A small masked image model, trained from scratch.
Training: adamw at rate 0.0027, 5400 steps, batches of 512.
Rows from block 20, named by matrix and row number. Rows with one number belong to one channel. Each number is 50 + 15 x the weight over its row's rms, rounded and kept within 0 to 99. All counts start at 0.
# conv1: bottleneck pointwise conv (model.blocks.21.conv1.weight, 128x560x1x1), inputs 168-223
# conv2: growth 3x3 conv (model.blocks.21.conv2.weight, 32x128x3x3, transposed), outputs 21-27, a 3x3 kernel for each
conv1.57:61 60 22 43 43 49 71 48 51 83 46 57 56 55 55 20 26 23 57 60 50 25 60 50 64 49 50 38 66 42 81 47 49 12 82 51 69 45 44 53 64 51 24 63 41 33 55 53 70 36 52 44 29 58 64 25
conv2.57:62 44 43 64 28 35 70 55 40 79 58 79 62 34 67 74 95 68 50 36 43 65 52 54 55 38 49 49 18 79 78 39 58 54 78 38 69 70 65 53 50 41 31 01 67 18 12 57 08 32 69 34 45 40 62 54 41 47 65 30 56 75 53
conv1.58:55 61 23 55 51 29 60 60 62 46 37 61 31 47 30 28 18 59 54 36 53 34 49 12 60 71 43 54 60 42 60 78 70 61 65 69 30 42 54 09 59 52 42 49 52 16 45 36 49 46 60 41 37 54 72 49
conv2.58:53 50 47 43 67 53 33 50 58 53 53 42 61 47 64 52 62 75 49 53 49 69 54 33 67 53 57 69 38 72 76 31 75 58 47 33 63 62 58 41 41 50 61 43 57 76 68 58 48 54 80 47 58 54 43 38 28 48 45 35 32 65 48
conv1.59:56 43 39 37 46 38 34 58 58 30 52 39 48 38 54 47 41 60 29 52 52 80 45 45 51 56 50 40 30 52 42 64 39 37 42 64 59 61 29 49 41 58 44 35 61 37 34 64 36 43 54 38 63 68 48 61
conv2.59:27 45 71 33 38 50 54 37 35 45 65 67 44 50 62 42 67 70 39 50 38 39 44 45 44 43 53 41 44 58 46 44 47 43 60 37 50 58 37 57 46 40 84 06 28 33 28 67 51 31 59 58 58 59 49 41 34 23 44 17 34 42 52
conv1.60:47 49 35 33 61 41 35 53 53 52 53 40 50 37 48 34 56 36 42 52 36 98 60 41 64 57 43 54 45 51 52 49 49 45 49 54 68 58 49 48 47 65 33 47 66 33 61 46 63 48 63 54 58 46 57 73
conv2.60:85 86 63 81 65 55 55 32 28 33 53 50 35 44 48 36 24 37 53 43 57 52 29 51 52 38 43 57 70 40 39 63 41 35 34 45 51 52 44 47 51 52 45 60 58 49 48 52 62 66 37 41 27 45 64 45 44 51 23 40 51 30 40
conv1.61:63 49 50 59 94 67 62 49 45 37 47 69 55 60 69 60 45 58 54 59 57 32 05 61 71 39 65 43 49 57 52 83 42 38 68 80 64 49 43 55 54 38 48 42 51 43 59 55 27 41 54 52 37 63 63 47
conv2.61:30 60 56 50 51 37 39 61 42 37 59 38 43 20 60 32 22 47 44 62 27 42 49 45 51 61 54 53 41 51 41 64 53 42 64 41 75 54 55 51 48 57 64 45 58 50 43 47 74 44 49 60 44 62 71 73 74 57 67 60 65 72 60
conv1.62:62 38 69 57 65 35 61 52 44 42 43 42 62 55 46 67 54 78 56 53 39 50 43 56 44 36 41 62 52 58 58 63 42 38 67 56 78 39 54 50 48 63 44 52 56 40 38 48 46 35 54 41 39 60 50 67
conv2.62:58 58 38 42 40 45 35 59 59 34 33 41 52 36 42 97 42 42 62 42 73 52 47 80 65 53 62 44 80 49 51 61 47 54 49 53 55 52 41 37 52 40 52 26 65 47 61 41 42 57 46 75 76 77 68 64 57 59 54 64 89 83 56
conv1.63:58 54 51 52 88 44 57 54 58 62 47 37 71 62 35 30 41 73 57 61 30 53 49 30 59 29 53 41 61 50 29 76 79 14 60 66 59 38 51 32 49 49 45 46 63 63 65 30 65 52 73 42 22 27 50 49
conv2.63:38 50 40 84 62 61 71 58 59 62 49 50 56 53 48 53 69 51 74 62 51 53 35 33 49 49 43 35 53 58 57 65 42 54 55 61 37 57 50 39 43 40 41 59 51 54 71 74 74 94 29 52 37 33 48 40 56 64 37 36 67 47 41
conv1.64:62 33 60 45 40 80 66 65 49 58 35 34 39 50 50 62 67 76 64 39 29 43 57 38 60 48 57 34 57 46 41 55 59 45 56 53 56 63 48 58 46 51 25 31 61 64 67 50 48 37 63 70 43 42 28 78
conv2.64:44 49 51 53 58 57 31 39 52 55 50 73 34 32 57 47 24 42 33 40 37 71 43 44 62 81 56 67 53 55 46 55 43 26 87 40 45 59 56 64 64 73 54 89 49 22 17 47 91 48 51 62 69 59 47 56 67 55 55 53 77 63 47
conv1.65:71 31 67 29 59 50 40 27 47 37 52 41 53 34 57 62 57 46 50 55 60 61 63 41 42 63 22 36 35 73 63 63 66 41 44 40 59 57 51 67 18 51 43 07 40 33 42 50 47 55 42 33 55 41 46 80
conv2.65:85 65 42 68 30 25 40 24 53 22 31 38 33 52 69 35 43 55 39 44 42 31 46 40 33 39 50 90 35 53 86 36 49 69 74 36 37 33 47 50 78 61 66 27 39 67 57 60 30 33 45 56 39 50 54 77 75 50 74 73 63 78 80
conv1.66:54 28 50 62 76 77 62 53 48 51 48 62 59 66 88 38 49 67 43 58 58 26 29 41 44 37 57 49 50 38 59 78 44 32 63 58 57 52 43 41 45 59 61 47 64 33 50 69 61 37 40 60 44 72 51 41
conv2.66:25 35 40 30 40 48 41 57 44 60 54 64 46 29 53 36 58 38 62 47 52 60 50 38 72 65 53 55 37 57 65 55 51 65 57 51 46 45 70 65 53 68 76 31 42 48 63 80 54 33 62 70 75 50 51 68 68 30 63 45 25 73 70
conv1.67:71 45 46 30 54 44 60 61 62 26 66 45 35 38 64 37 32 29 38 35 41 48 54 48 40 59 31 57 36 64 39 52 28 62 48 65 56 53 66 52 52 34 70 44 55 26 46 47 54 43 55 56 54 57 39 65
conv2.67:43 18 57 64 46 60 68 49 61 61 39 48 49 42 57 73 75 61 33 50 34 52 80 55 41 52 44 75 25 54 78 32 49 43 35 67 53 72 57 65 61 52 68 27 51 50 70 64 52 84 52 25 36 43 46 52 38 60 76 34 65 73 52
conv1.68:32 32 47 57 40 35 54 55 61 54 56 44 56 48 45 63 47 69 45 64 35 66 44 54 27 63 53 49 51 55 26 52 43 36 63 52 54 47 49 52 59 31 22 51 48 44 27 53 33 51 71 74 59 42 47 46
conv2.68:46 38 46 39 36 50 36 56 50 66 69 67 79 80 53 85 99 74 44 57 48 47 60 49 51 48 49 23 49 71 27 51 59 44 48 53 52 56 80 31 10 49 33 18 64 23 20 78 00 23 74 86 76 62 60 57 56 49 60 56 56 55 58
conv1.69:59 55 66 39 53 60 54 33 51 33 40 41 12 48 47 51 62 57 47 60 40 60 70 64 53 62 38 33 51 62 48 44 33 38 55 27 34 40 54 32 57 39 27 46 33 59 49 49 61 58 34 59 43 50 34 81
conv2.69:62 41 38 33 40 50 45 68 44 42 57 52 57 42 56 60 31 53 50 61 54 46 49 47 60 39 51 84 33 58 57 53 52 39 53 41 35 41 66 56 56 92 53 01 78 58 42 62 17 45 57 80 69 47 45 57 66 34 63 65 70 55 35
conv1.70:54 28 49 41 75 62 42 53 57 48 67 32 61 48 61 60 67 64 70 51 51 62 58 52 64 37 37 44 47 56 57 59 59 49 31 32 68 62 35 68 47 60 39 53 48 73 67 91 68 66 52 55 56 39 32 49
conv2.70:72 43 42 59 42 54 60 43 43 43 38 29 26 69 61 18 54 34 52 45 41 47 46 44 50 32 49 69 54 63 52 65 28 41 59 33 35 29 43 32 44 38 39 51 42 33 45 66 45 53 28 51 53 55 54 52 86 74 55 90 69 49 93
conv1.71:42 44 42 30 69 55 79 59 62 45 48 31 32 30 47 47 46 60 41 40 55 74 54 54 56 35 40 37 35 49 45 63 44 41 37 48 52 34 21 40 42 42 57 55 74 40 66 38 41 44 35 49 47 43 38 62
conv2.71:58 38 24 99 53 48 73 53 53 51 35 36 30 36 37 10 46 11 52 55 63 55 42 53 51 48 43 45 38 49 49 43 51 56 62 40 52 54 52 30 43 28 32 63 41 53 43 54 79 58 30 61 44 52 45 48 44 41 43 73 39 24 67
conv1.72:43 52 34 32 46 53 74 54 51 42 65 36 45 44 64 41 48 66 40 39 44 68 65 46 66 61 29 36 52 52 51 30 37 56 23 30 40 38 47 48 41 58 34 49 48 38 48 49 58 72 37 57 52 44 71 46
conv2.72:77 52 57 68 52 66 52 44 58 36 37 59 25 12 61 32 30 49 50 53 60 44 39 50 58 31 41 86 15 86 76 52 72 40 39 37 50 32 81 53 42 63 32 29 27 36 18 58 55 46 64 28 42 33 24 30 57 08 28 78 31 11 70
conv1.73:23 37 44 36 55 54 37 46 54 44 37 14 51 49 67 50 57 47 60 43 41 49 44 61 37 47 51 46 38 46 53 53 43 33 31 36 65 55 42 58 31 40 12 49 34 53 37 38 51 42 65 44 53 68 53 34
conv2.73:59 49 59 27 31 60 55 70 74 72 60 58 62 51 65 58 80 73 45 33 50 42 32 88 34 32 48 54 63 60 36 67 40 38 46 55 50 56 77 39 43 52 53 07 20 41 67 56 29 45 50 75 88 47 28 33 36 23 68 61 41 66 52
conv1.74:40 42 26 57 59 28 74 62 67 34 16 45 17 42 43 48 30 57 43 58 15 42 62 52 45 46 21 43 46 54 41 49 17 43 45 59 55 19 66 51 60 26 41 21 47 71 58 42 53 48 44 55 23 40 19 77
conv2.74:61 58 38 58 43 37 56 40 62 78 33 74 71 29 29 95 48 52 42 33 31 49 35 62 46 50 58 65 60 19 39 71 24 63 80 53 39 49 18 60 70 41 20 32 46 43 64 29 73 64 41 36 42 53 55 44 61 58 45 60 38 44 68
conv1.75:39 42 38 50 52 59 45 36 42 61 44 43 59 52 38 82 62 59 44 49 49 60 53 33 44 53 54 52 47 40 78 69 14 30 41 47 74 64 22 49 51 68 43 50 45 49 80 64 50 60 34 51 39 61 49 65
conv2.75:32 57 68 30 67 62 66 81 71 44 47 66 35 36 60 31 91 89 64 58 56 33 73 56 54 62 61 39 45 28 64 47 31 52 98 43 52 59 40 45 40 43 59 51 55 59 37 50 73 26 33 56 57 41 60 23 26 49 56 46 49 58 77
conv1.76:43 63 54 61 51 62 43 40 52 53 44 52 59 57 72 40 55 82 56 34 40 44 14 43 43 56 26 58 61 47 34 30 27 29 53 72 73 63 68 54 58 35 52 42 37 44 27 55 66 68 40 44 42 27 50 54
conv2.76:34 54 69 42 56 69 43 59 62 45 47 53 42 27 37 51 24 43 48 65 18 42 52 30 49 49 42 42 53 50 42 25 44 61 49 38 52 61 64 46 53 51 31 13 27 32 41 64 03 25 58 52 68 26 53 55 52 38 58 40 47 46 36
conv1.77:30 47 40 49 76 47 49 26 36 51 44 52 43 53 69 44 41 24 57 55 29 58 43 43 53 67 62 59 50 43 26 40 51 30 61 45 64 43 52 55 67 39 75 52 56 46 16 65 57 47 56 56 65 63 39 40
conv2.77:63 67 48 35 72 65 50 71 39 27 44 37 42 48 50 60 69 44 58 51 54 65 43 20 60 42 34 67 28 60 56 75 51 82 45 37 35 13 40 73 50 29 40 34 81 94 90 54 35 30 66 32 40 52 38 48 52 43 37 37 59 36 44
conv1.78:46 51 70 59 36 40 41 77 54 38 44 32 58 42 39 62 55 79 58 47 45 54 59 62 69 47 49 65 39 43 47 33 68 49 34 51 35 25 28 65 52 54 53 67 51 36 62 51 55 62 40 57 51 53 51 46
conv2.78:81 77 53 64 56 42 50 33 35 38 63 48 30 49 34 47 20 25 48 50 62 48 59 74 54 49 57 56 64 46 57 52 65 54 43 55 49 23 52 56 81 85 44 18 45 46 77 48 38 56 59 68 49 48 35 34 43 44 50 51 58 57 48
conv1.79:55 28 66 33 48 34 35 49 37 40 49 38 57 37 65 61 52 54 38 56 42 59 66 62 56 47 45 38 39 49 39 54 69 36 61 39 55 39 43 56 63 59 63 38 43 52 40 48 75 24 42 41 59 47 61 47
conv2.79:52 61 43 44 47 49 45 41 32 60 76 52 70 82 14 77 52 30 58 35 49 51 38 78 34 36 57 27 36 41 41 53 37 74 42 80 59 37 62 37 68 44 38 70 72 47 58 32 56 80 50 48 25 57 39 45 39 62 62 55 66 29 37
conv1.80:41 42 19 56 58 35 49 46 43 61 35 47 44 57 47 54 42 60 45 59 41 53 45 34 56 58 50 48 67 41 26 61 59 33 44 45 57 45 69 49 62 31 40 54 53 40 60 50 54 37 69 41 52 45 29 55
conv2.80:04 38 54 11 33 55 47 61 71 44 45 65 49 31 39 80 70 59 48 53 43 53 56 38 51 52 41 33 61 59 51 53 45 77 50 56 65 58 55 45 43 46 27 29 49 31 19 37 18 42 62 26 65 65 35 36 39 34 37 35 25 25 30
conv1.81:41 47 31 51 46 52 44 63 54 37 63 27 61 48 66 64 26 55 46 43 38 47 66 39 31 49 29 79 50 72 32 58 07 56 48 68 51 29 81 52 61 63 51 52 71 48 58 64 56 54 70 48 66 50 47 59
conv2.81:28 37 45 41 73 69 59 71 52 51 47 56 60 50 65 63 49 42 62 41 46 50 56 67 61 50 63 39 87 35 34 99 50 57 77 40 48 60 45 30 50 72 75 45 69 39 77 35 54 72 76 39 39 25 60 54 56 46 58 69 47 50 43
conv1.82:30 61 54 45 58 44 28 28 59 52 43 24 34 42 80 51 36 23 57 24 57 76 44 20 60 61 30 53 43 64 32 64 70 62 49 58 48 49 62 09 35 42 44 46 51 30 70 57 36 39 52 39 54 50 47 39
conv2.82:49 59 49 42 41 40 46 33 43 42 37 30 68 22 08 64 25 19 54 69 58 52 27 38 50 37 52 30 43 47 79 52 21 50 46 43 44 21 35 29 55 41 45 54 38 36 80 31 64 58 46 64 48 57 46 44 31 48 25 30 69 41 46
conv1.83:41 41 56 43 69 60 42 54 34 47 52 71 56 29 42 58 59 44 49 56 47 42 31 55 54 27 60 46 31 47 62 44 68 44 57 58 55 42 47 56 39 48 50 36 57 37 35 60 30 43 50 37 38 57 43 54
conv2.83:51 69 64 56 61 47 68 51 42 36 42 40 17 45 57 35 00 40 51 64 50 83 76 96 48 42 56 53 54 44 33 46 46 45 30 53 52 53 42 58 59 61 50 61 33 28 57 48 82 59 45 49 32 37 51 43 38 57 54 39 54 37 33
conv1.84:28 62 58 54 73 26 35 12 42 55 47 59 44 55 37 54 57 28 57 52 61 65 43 41 31 58 31 46 55 06 37 74 53 33 64 65 58 58 86 42 50 21 70 55 62 24 44 57 65 49 52 49 50 48 45 37
conv2.84:51 31 34 57 35 54 71 66 42 40 49 44 59 46 59 40 43 44 60 62 40 69 57 22 47 46 34 70 40 56 70 41 68 55 58 28 42 63 72 30 39 23 67 64 40 37 44 92 55 27 83 30 46 56 28 46 38 48 50 42 51 58 52
conv1.85:69 36 35 31 33 49 53 60 41 57 31 50 63 34 56 38 31 43 43 51 45 75 61 44 70 25 58 21 42 37 49 70 49 34 57 26 57 42 55 71 27 40 41 38 51 72 44 63 62 36 55 53 57 57 67 49
conv2.85:35 34 30 56 37 48 62 51 26 32 46 51 33 63 68 30 79 62 43 56 52 81 58 98 45 55 60 65 43 58 45 36 55 61 53 39 40 53 68 46 65 65 50 96 50 62 65 60 82 55 49 62 45 24 34 50 46 55 68 43 56 44 40
conv1.86:44 56 48 39 72 69 54 65 51 53 37 68 36 43 55 51 40 34 48 38 51 29 01 44 49 25 49 39 32 45 46 69 76 47 42 68 42 45 67 52 26 43 60 24 42 52 45 58 30 47 70 26 60 48 66 43
conv2.86:79 50 57 86 60 49 60 49 70 57 52 62 84 43 44 36 42 47 55 51 34 99 52 24 49 48 47 63 40 39 49 31 45 49 57 47 45 46 59 45 59 52 48 67 41 45 43 44 90 38 32 32 57 60 20 25 59 12 30 39 27 37 67
conv1.87:64 50 40 29 47 33 43 77 63 27 66 45 50 31 67 48 55 50 47 57 52 61 52 59 71 40 51 38 39 39 38 41 33 39 42 41 58 57 43 56 52 35 40 42 49 32 57 51 32 33 47 33 57 35 41 50
conv2.87:30 30 14 39 27 39 38 33 36 43 53 26 65 42 41 71 54 48 54 54 55 59 65 95 51 51 47 52 70 56 61 58 44 52 37 68 67 61 67 41 65 62 53 80 55 64 77 50 72 81 49 64 33 56 60 60 54 68 92 74 67 67 66
conv1.88:67 41 44 33 68 50 56 58 37 46 42 59 38 28 36 44 49 46 33 52 49 56 19 57 67 41 46 33 29 56 28 65 47 39 58 59 53 33 62 53 33 29 60 31 40 32 51 64 32 42 59 21 45 42 43 43
conv2.88:74 58 49 56 44 42 53 54 44 43 48 57 72 53 43 39 41 28 75 40 51 90 55 74 57 36 45 67 17 43 46 49 65 41 53 49 45 34 38 57 54 67 51 67 34 54 42 28 64 54 44 39 41 62 17 33 55 44 49 48 53 31 49
conv1.89:45 37 33 47 59 70 44 39 51 44 35 45 53 33 52 61 67 73 26 55 45 48 52 47 30 46 37 39 45 40 40 73 42 36 48 59 53 37 55 59 39 44 49 55 44 41 26 57 50 40 60 56 59 57 53 35
conv2.89:32 26 58 11 22 59 43 43 57 35 32 46 28 56 53 34 91 69 31 36 37 12 46 38 26 38 38 51 15 53 50 24 33 37 63 26 53 60 42 57 46 50 49 18 47 45 27 61 45 43 82 74 82 68 46 40 48 30 46 41 34 49 53
conv1.90:67 32 51 48 45 54 67 61 48 57 32 56 43 27 63 54 47 47 38 64 50 41 16 65 46 35 46 32 42 50 48 79 51 54 47 60 49 34 58 46 23 39 53 28 35 44 45 61 16 57 50 38 38 37 72 49
conv2.90:56 47 60 75 47 52 71 44 50 40 29 52 33 35 46 20 33 39 43 29 38 93 51 56 55 48 61 55 44 53 66 51 60 57 49 48 35 34 37 42 42 28 51 97 52 35 47 37 68 64 39 39 47 42 46 38 51 33 34 40 32 21 43
conv1.91:00 48 42 50 54 05 25 56 45 52 51 41 60 55 81 62 44 53 40 42 66 50 56 36 53 46 55 78 50 44 74 66 29 33 26 81 56 29 64 08 51 82 40 55 40 29 34 32 51 50 59 28 86 43 56 48
conv2.91:00 53 44 16 73 52 44 70 45 57 48 61 64 31 42 75 54 52 83 49 40 69 36 37 66 48 46 43 53 62 41 58 56 50 31 48 53 72 58 21 44 43 43 41 23 46 38 45 37 50 47 47 39 50 57 50 59 51 48 55 48 35 69
conv1.92:70 38 33 44 55 47 65 63 49 44 58 64 39 51 65 47 51 37 37 64 46 73 53 29 64 57 32 31 46 49 44 63 34 38 41 50 67 46 36 41 44 49 69 38 67 54 59 61 57 33 32 39 60 33 37 63
conv2.92:79 59 41 46 26 18 47 24 16 50 49 50 61 64 63 76 67 68 54 66 47 55 67 47 39 76 50 48 48 46 37 51 41 42 51 47 45 23 26 42 64 59 52 58 49 60 63 40 34 32 50 33 34 51 34 34 44 31 20 35 40 19 38
conv1.93:62 53 24 63 63 47 65 69 49 54 64 60 45 60 83 61 40 64 60 76 35 59 20 68 82 40 55 51 58 30 75 48 38 53 46 88 52 42 36 53 60 52 55 48 67 50 35 48 24 36 52 55 58 62 43 53
conv2.93:38 45 49 60 39 55 48 36 52 83 52 51 70 39 48 99 28 40 27 57 51 25 36 74 56 39 56 48 76 58 41 41 63 35 43 42 42 67 44 79 36 52 93 27 37 50 40 67 68 64 58 67 54 47 74 47 37 45 43 35 67 56 23
conv1.94:70 34 47 41 67 35 68 72 36 45 42 61 46 43 65 65 46 39 58 79 61 55 40 54 76 33 48 42 25 55 57 72 66 60 55 61 75 43 71 40 47 41 71 30 56 49 35 63 11 37 39 47 42 39 53 59
conv2.94:84 65 45 65 56 46 50 46 37 36 48 52 37 78 63 63 77 55 63 49 40 69 67 39 40 48 56 56 79 49 15 94 38 51 61 50 49 53 25 70 42 59 26 55 61 47 36 36 40 56 39 45 37 44 54 50 63 80 37 45 72 39 69
conv1.95:56 36 36 34 66 60 44 30 34 47 44 54 42 44 26 78 60 73 58 60 38 54 52 48 61 28 48 71 33 50 35 54 65 42 64 21 48 50 12 47 57 52 79 43 48 46 73 66 41 41 42 38 48 28 42 55
conv2.95:47 44 64 76 54 58 65 41 64 42 50 53 27 44 48 08 41 41 44 43 25 59 53 50 48 46 59 48 49 56 64 17 76 55 26 83 51 41 55 39 49 64 62 65 55 49 48 39 60 42 43 41 44 65 47 59 57 49 30 61 54 21 58
conv1.96:60 56 60 58 41 43 27 78 70 61 45 29 52 56 61 25 56 45 39 46 38 63 40 55 58 48 38 34 54 47 49 48 62 47 38 54 45 51 50 63 54 45 44 49 52 71 46 68 52 59 67 62 48 51 45 62
conv2.96:21 57 47 29 31 36 22 40 32 38 47 43 41 40 15 46 44 27 57 46 43 57 39 35 47 60 43 13 99 53 09 57 16 00 40 00 46 59 61 70 59 37 59 40 31 47 66 42 55 55 34 71 21 40 44 45 49 51 24 23 28 41 27
conv1.97:43 68 69 56 57 44 57 31 48 38 63 49 30 52 85 62 38 32 51 53 43 48 51 46 52 51 36 49 45 58 51 47 33 49 38 47 71 54 40 70 39 59 46 39 69 65 33 62 59 47 37 39 64 52 36 50
conv2.97:49 42 56 28 35 39 44 32 41 39 52 47 48 48 52 60 55 43 50 29 59 61 55 63 68 57 69 50 45 52 60 13 47 33 22 46 47 12 41 91 97 99 70 46 56 42 40 60 24 11 50 61 64 65 40 48 47 55 45 48 53 32 57
conv1.98:68 37 43 38 48 35 59 68 57 53 50 44 43 34 57 51 49 18 42 61 51 33 31 42 58 22 38 46 38 52 57 64 56 56 42 54 27 50 55 56 47 52 13 33 42 32 47 60 38 52 53 58 40 44 47 72
conv2.98:81 59 56 67 46 40 63 51 46 48 51 53 48 67 53 33 64 58 29 58 50 08 64 41 45 51 48 50 23 25 70 47 09 40 85 29 57 40 30 41 54 30 08 54 43 48 36 47 78 32 51 35 55 62 53 48 67 25 66 79 48 80 89
conv1.99:44 44 58 43 55 51 37 53 47 33 50 31 53 32 51 58 36 64 34 40 52 53 57 47 54 42 42 50 28 44 62 43 59 23 51 42 43 43 50 56 48 57 49 50 28 42 35 48 66 46 53 30 58 56 59 51
conv2.99:91 62 48 55 33 37 62 49 47 18 33 65 49 55 49 66 28 64 57 19 54 38 25 60 59 26 62 47 52 57 49 62 63 62 27 59 50 40 60 35 72 28 62 61 65 65 46 46 41 55 39 70 46 41 50 45 57 63 51 56 81 51 39
conv1.100:56 50 30 32 65 62 43 58 38 42 49 57 32 37 62 48 55 52 41 68 45 32 40 54 44 31 59 56 36 38 48 78 48 54 48 71 67 38 53 68 46 41 50 27 56 40 66 60 32 50 54 48 27 37 46 53
conv2.100:80 66 64 67 43 48 51 27 29 47 40 68 68 26 47 75 39 26 32 62 47 54 42 35 51 47 48 71 17 59 82 21 66 64 34 58 57 53 33 50 53 49 53 77 44 40 55 34 47 35 50 44 32 23 61 49 76 69 46 41 67 50 45
conv1.101:69 42 39 31 34 48 65 61 48 22 54 42 61 31 56 72 64 59 53 41 59 48 39 67 68 38 80 37 21 41 50 56 41 65 65 77 23 53 59 74 49 49 62 33 50 70 47 76 45 37 47 53 64 67 57 25
conv2.101:64 47 48 66 48 49 45 36 30 48 46 46 33 61 18 11 31 11 53 35 56 74 49 85 56 39 67 53 63 34 39 53 49 54 47 49 62 63 43 49 73 66 51 93 75 68 65 57 76 71 57 49 41 41 61 44 60 55 48 66 42 40 58
conv1.102:57 43 58 51 48 28 55 70 51 45 40 49 48 50 27 70 36 42 39 59 45 43 31 24 51 45 41 28 43 41 77 59 52 52 55 57 72 58 59 66 43 40 47 45 52 34 64 50 20 43 38 43 44 52 41 84
conv2.102:61 53 32 75 52 44 44 58 45 55 58 49 65 56 51 49 53 45 56 47 51 63 37 35 48 51 63 36 52 09 42 65 46 66 31 29 48 63 55 29 55 35 60 55 57 42 54 24 21 58 39 39 56 53 50 50 41 40 45 48 60 56 45
conv1.103:41 58 53 48 87 51 41 74 53 47 59 51 59 57 53 21 50 56 41 43 36 46 49 37 77 53 56 56 54 58 39 14 73 50 46 40 47 34 73 52 42 53 57 66 63 42 27 52 67 49 59 42 59 13 57 61
conv2.103:43 49 56 43 46 43 53 48 41 80 63 49 40 50 52 56 48 52 53 54 34 39 71 49 34 49 46 46 57 67 35 67 47 42 08 48 44 27 48 51 55 60 40 21 58 38 49 49 78 89 41 39 38 34 33 46 40 30 34 33 44 46 25
conv1.104:51 44 39 34 37 39 55 52 52 38 64 40 74 36 49 68 54 27 54 46 55 46 55 60 50 36 54 56 30 42 67 39 56 82 48 62 46 68 50 58 45 60 52 42 63 57 40 64 55 60 64 63 86 50 66 44
conv2.104:87 75 39 92 44 36 44 27 35 54 68 71 45 60 50 48 50 46 52 38 47 43 42 55 37 46 49 52 62 35 45 55 37 52 32 65 47 43 30 33 49 33 36 73 69 45 42 37 42 56 33 44 27 54 62 39 47 67 48 60 63 41 51
conv1.105:36 50 40 58 73 73 60 39 58 39 50 39 57 58 62 31 56 59 62 44 50 48 55 50 49 56 43 62 48 54 58 59 61 47 46 63 50 55 43 61 56 64 42 40 69 47 47 32 57 40 55 58 53 68 46 35
conv2.105:25 25 57 30 30 55 39 33 51 46 48 56 40 50 54 70 41 65 44 50 45 44 41 41 36 50 62 64 22 57 58 46 59 55 59 55 70 48 65 65 51 50 58 49 51 69 61 81 56 28 56 77 52 58 67 67 71 65 74 58 59 67 70
conv1.106:29 36 60 50 56 47 59 47 30 38 48 53 51 32 64 41 67 56 46 60 63 57 54 47 67 45 38 38 35 20 76 55 69 47 49 35 59 63 45 55 23 33 31 29 75 16 43 44 25 30 49 29 49 38 63 66
conv2.106:48 51 48 31 45 51 18 52 53 65 54 64 63 55 59 55 56 49 76 65 33 71 50 64 52 50 57 82 56 51 68 43 50 61 63 68 61 56 47 76 46 73 47 69 69 64 46 46 62 35 85 52 71 71 31 34 55 53 57 46 71 57 42
conv1.107:30 30 69 36 50 49 67 50 39 58 57 41 55 28 49 40 50 45 37 39 62 58 62 39 44 55 31 40 29 32 50 73 56 32 31 45 39 47 60 41 33 39 58 35 54 41 16 54 69 24 35 13 44 37 50 43
conv2.107:94 36 49 60 44 38 60 63 57 32 43 48 59 57 24 55 80 69 90 44 49 98 43 53 58 46 41 56 16 44 40 41 62 50 79 57 43 18 26 81 59 73 46 64 50 58 48 45 37 40 50 44 46 33 35 31 62 50 48 47 50 40 75
conv1.108:24 32 39 45 60 43 33 55 43 54 60 38 58 42 41 53 26 59 19 46 35 68 47 37 46 40 46 61 45 40 47 53 62 44 45 45 57 18 37 36 49 63 65 58 63 60 32 38 82 52 35 44 62 55 41 33
conv2.108:39 59 52 61 56 65 44 58 58 80 79 78 42 00 64 60 17 67 78 42 50 68 31 40 53 38 41 39 62 21 51 34 52 70 15 61 60 66 30 58 54 54 56 59 48 22 51 22 67 56 47 34 39 54 58 58 39 28 33 54 32 32 77
conv1.109:51 53 63 49 51 44 52 48 49 53 47 43 49 56 60 58 37 60 59 51 66 64 50 64 66 48 50 59 46 47 44 43 51 63 46 37 73 46 19 59 45 63 46 54 45 57 47 54 58 33 28 45 67 52 35 30
conv2.109:44 44 55 69 37 33 69 39 39 74 52 62 56 46 60 59 59 57 54 27 50 45 49 36 29 43 45 14 73 54 54 45 58 62 51 48 51 53 61 20 61 30 38 53 32 44 55 73 52 39 37 51 40 51 32 38 47 56 60 51 51 47 57
conv1.110:64 44 51 37 38 18 50 62 74 45 41 44 49 42 32 31 57 52 46 47 41 62 42 53 60 35 24 36 50 45 29 60 36 56 42 56 50 54 57 49 46 51 32 39 54 48 67 42 55 54 53 52 49 35 44 73
conv2.110:82 74 61 73 54 40 50 38 43 47 46 42 67 41 32 58 25 17 46 43 42 40 38 39 35 36 39 34 58 36 45 51 44 61 38 59 50 46 41 36 58 54 21 46 45 31 40 37 34 48 53 48 30 56 60 44 58 62 45 60 52 41 50
conv1.111:36 51 45 64 61 66 49 41 36 67 64 55 42 46 66 37 18 19 63 55 49 51 45 29 54 70 53 66 64 13 34 52 50 73 39 62 50 56 38 40 57 46 52 54 56 31 42 49 55 51 46 52 45 61 63 45
conv2.111:35 60 53 02 61 63 27 54 62 55 54 61 33 41 55 52 37 47 41 66 51 49 72 21 45 51 25 53 66 36 46 60 69 53 42 45 35 39 43 58 63 50 33 49 25 54 53 38 17 29 65 43 53 62 31 33 22 24 12 25 43 16 41
conv1.112:46 36 58 61 76 30 39 50 60 49 49 28 61 37 59 51 48 72 57 61 09 77 33 38 72 36 38 54 46 55 48 52 56 31 49 59 68 39 63 38 50 66 59 32 55 83 46 38 26 48 12 41 57 61 38 35
conv2.112:39 43 34 56 65 66 45 52 44 77 68 76 77 50 66 42 42 48 42 66 70 45 67 31 48 68 42 18 57 56 57 45 37 44 37 27 28 43 54 38 33 38 59 80 59 34 43 64 44 48 52 53 43 35 60 58 52 30 34 40 29 18 37